{
  "model": "segmentation model",
  "dataset": "Sentinel-2 satellite tiles (TerraMesh)",
  "train_examples": 72500,
  "image_size": 64,
  "crop_scale_min": 0.5,
  "horizontal_flip": true,
  "num_classes": 10,
  "arch": "unet",
  "norm": "batchnorm",
  "hidden_act": "elu",
  "pixel_unshuffle": 2,
  "widths": [48, 96, 144, 192],
  "blocks_per_level": 2,
  "block": "basic",
  "attention": false,
  "upsampling": "nearest_conv",
  "init": "trunc_normal_002",
  "residual_init": "scaled_by_depth",
  "optimizer": "soap",
  "beta2": 0.99,
  "learning_rate": 0.0028,
  "beta1": 0.95,
  "shampoo_beta": 0.99,
  "eps": 1e-08,
  "precondition_frequency": 25,
  "max_precond_dim": 1536,
  "merge_dims": false,
  "one_sided": false,
  "adamw_lr_other_params": 0.0011,
  "max_steps": 7600,
  "batch_size": 256,
  "epochs": 26.8,
  "lr_schedule": "cosine",
  "final_lr_fraction": 0,
  "warmup_steps": 220,
  "weight_decay": 0.06,
  "adamw_weight_decay_other_params": 0.01
}
Rows from block 7 of a small segmentation model, named by matrix and row number. Rows with one number belong to one channel. Each number is 128 + 32 x the weight over its row's rms, rounded and kept within 0 to 255. All counts start at 0. Numbers have three digits each.
After each channel's rows are labels from the 100 images, of 14848, where the channel reaches its highest value: "patch colour" is the nearest of a few named colours to the mean colour under the peak; "responds to" is what is common among them. Only what is clearly more common there than usual is listed. The data: Sentinel-2 satellite tiles (TerraMesh).
# convs0: first 3x3 conv (model.mid.1.convs.0.weight, 192x192x3x3, each kernel summed), inputs 0-95
# convs1: second 3x3 conv (model.mid.1.convs.1.weight, 192x192x3x3, transposed, each kernel summed), outputs 0-95

convs0.134:100179089076160162079073109145074117077115097162150148106117145123118188130119126106086055072127095101095139139151153111176160108141147118127135206139137160142145111105147181113149177114061118146104127112085140140144158136140091094075127133141125065104135114121171121108136163154175143144
convs1.134:203055169113077111138159101189141130137097182123120105138194105145158062104093063131098142179163100139152124134124099159113182123123136119159112126092121114122144167091207134163105107185153165100172108188107103133128132131121124137089125099092124167117098215115111097153091134099101120127
patch colour: grey; pink
responds to: snow or ice; main land cover: snow or ice

convs0.74:126116186086152178080134135138104076125157115111133126162087157086131143146154083103138101133169153136121060118114108105155112153082171106101105138174144150092152121142105140075128100169091123071128068114147080159144116087133032114067103143134110125185119084199167100137142165105152133175
convs1.74:075089112160087134134149065187160178099049131079168124119108104145102080112174087135066138131080130140184097129128137122123125134167115119146155170126152110114132124116082171135156178098086096145128079126157113139136136063085163154127108145135102103163163145105083140130102122133113104164
patch colour: grey
responds to: snow or ice; main land cover: snow or ice

convs0.129:134124109098113169081161086097131118132097123117156122089088108076133163143118089146090108095112032163116131196131181142077115147108139105096182106134095158181130092147212148133100040109146085143148099170148113117092150116136092194172123133101127115114138103156123135116209161166102140112
convs1.129:155093112182092112140105112176112147158143123108114178162163181159118118153188139145189176130130133101139140059116079160141130111168110159171153153159159149111127152095084109108144191176173141138101122071105139169185088133104170056108095164151188164133116125167111150166084129085095127151
patch colour: white; pink
responds to: snow or ice; main land cover: snow or ice

convs0.87:115111133117104138097164142093127167104184140095141048107096101137085145115129150149104106172140153129122150088114143145161139174074161170143115197148203144153151174119104111188117089139107184114175102168068160134113150079092130110136141105119094132137104095135188145152168183129077128115
convs1.87:147098146144157116127109110125105130119077087116081130114136107123157159165159159122196102141090097091203095133155140129153052124123167091133148074183121120111154131061092124140160099159158102163113087084187070166159102136156171160155116107141108117106153183104072218167129121119139099112
patch colour: grey
responds to: snow or ice; main land cover: snow or ice

convs0.95:096150129140096134136194186137160096156120096087069152063168110083192177131095137146137155107155112157206119126135098135138123152127155090185109126108160173087154131097140136098166169120182157169154103113131184128152144115132170116196100180137133129138150174193111155130152095071131177164
convs1.95:112088132079161124129127100144094156134074155090133112164119090158037138169160180140155128119143136110171124122144132169186140120152152111110161165148100139180144107098152161205156100140098093064096110124165076106182156107137124137123160075140068121128105142166122095109114155144064081104
patch colour: pink
responds to: snow or ice; main land cover: snow or ice

convs0.99:157148137127140107105119136150106121146171139050106156182133121107051113176182119141126092165154092099170148162080143095162139165127130102124152168068179100125142119172100126117087131149108134094135104091124079130129165113167106171120164128138082104160060108120160163095153086099134117134
convs1.99:131123110118099107166151128150137138138072092142191051126084093131152079118086142128114112150139132150101105110143121169089112141089108059084099138101122138148130081132113113100195126124083156105148082098165174145152149108061131147138069056151124159119178114147138103143069111143089093103
patch colour: pink
responds to: snow or ice; main land cover: snow or ice

convs0.110:120122162091136139126137162118199093165151093186097177135148090091151111145133150126196081095116134080130112138106145146129164105126189101163199113121180170154092170122169158133126110136127099124150146105092145130136125098147179133114109163148141159082117180133123193091150086132137197160
convs1.110:109124077200096137143131124139120119102131156062169094141145129133087149118133137129133106151148091114164137131109084133130098134128051055076136177155176129099127102187066071133143130108138134119116148082129181089152152134089067099096124096125141128149155142113071124174097119098134062176
patch colour: pink
responds to: snow or ice; main land cover: snow or ice

convs0.188:184109162156132098157096104103075108107138080133096126168115159089070087128142138150108156116195182130145136098089129185172126132136134133106120111111140154086135130130156081128082094138137144087118093146131149080154188106130145180106131127152119150131149201149155160068129116087124143133
convs1.188:127161095130087183168152155153157140137085131099199144068134066099126122123158075066093129161118086158156122139150123120141101171155110147181165119118129132082164154135105132121161140143133121119069083070093136171144073119108125142159070119100109103081103132193161185197115125137112099077
patch colour: pink
responds to: snow or ice; main land cover: snow or ice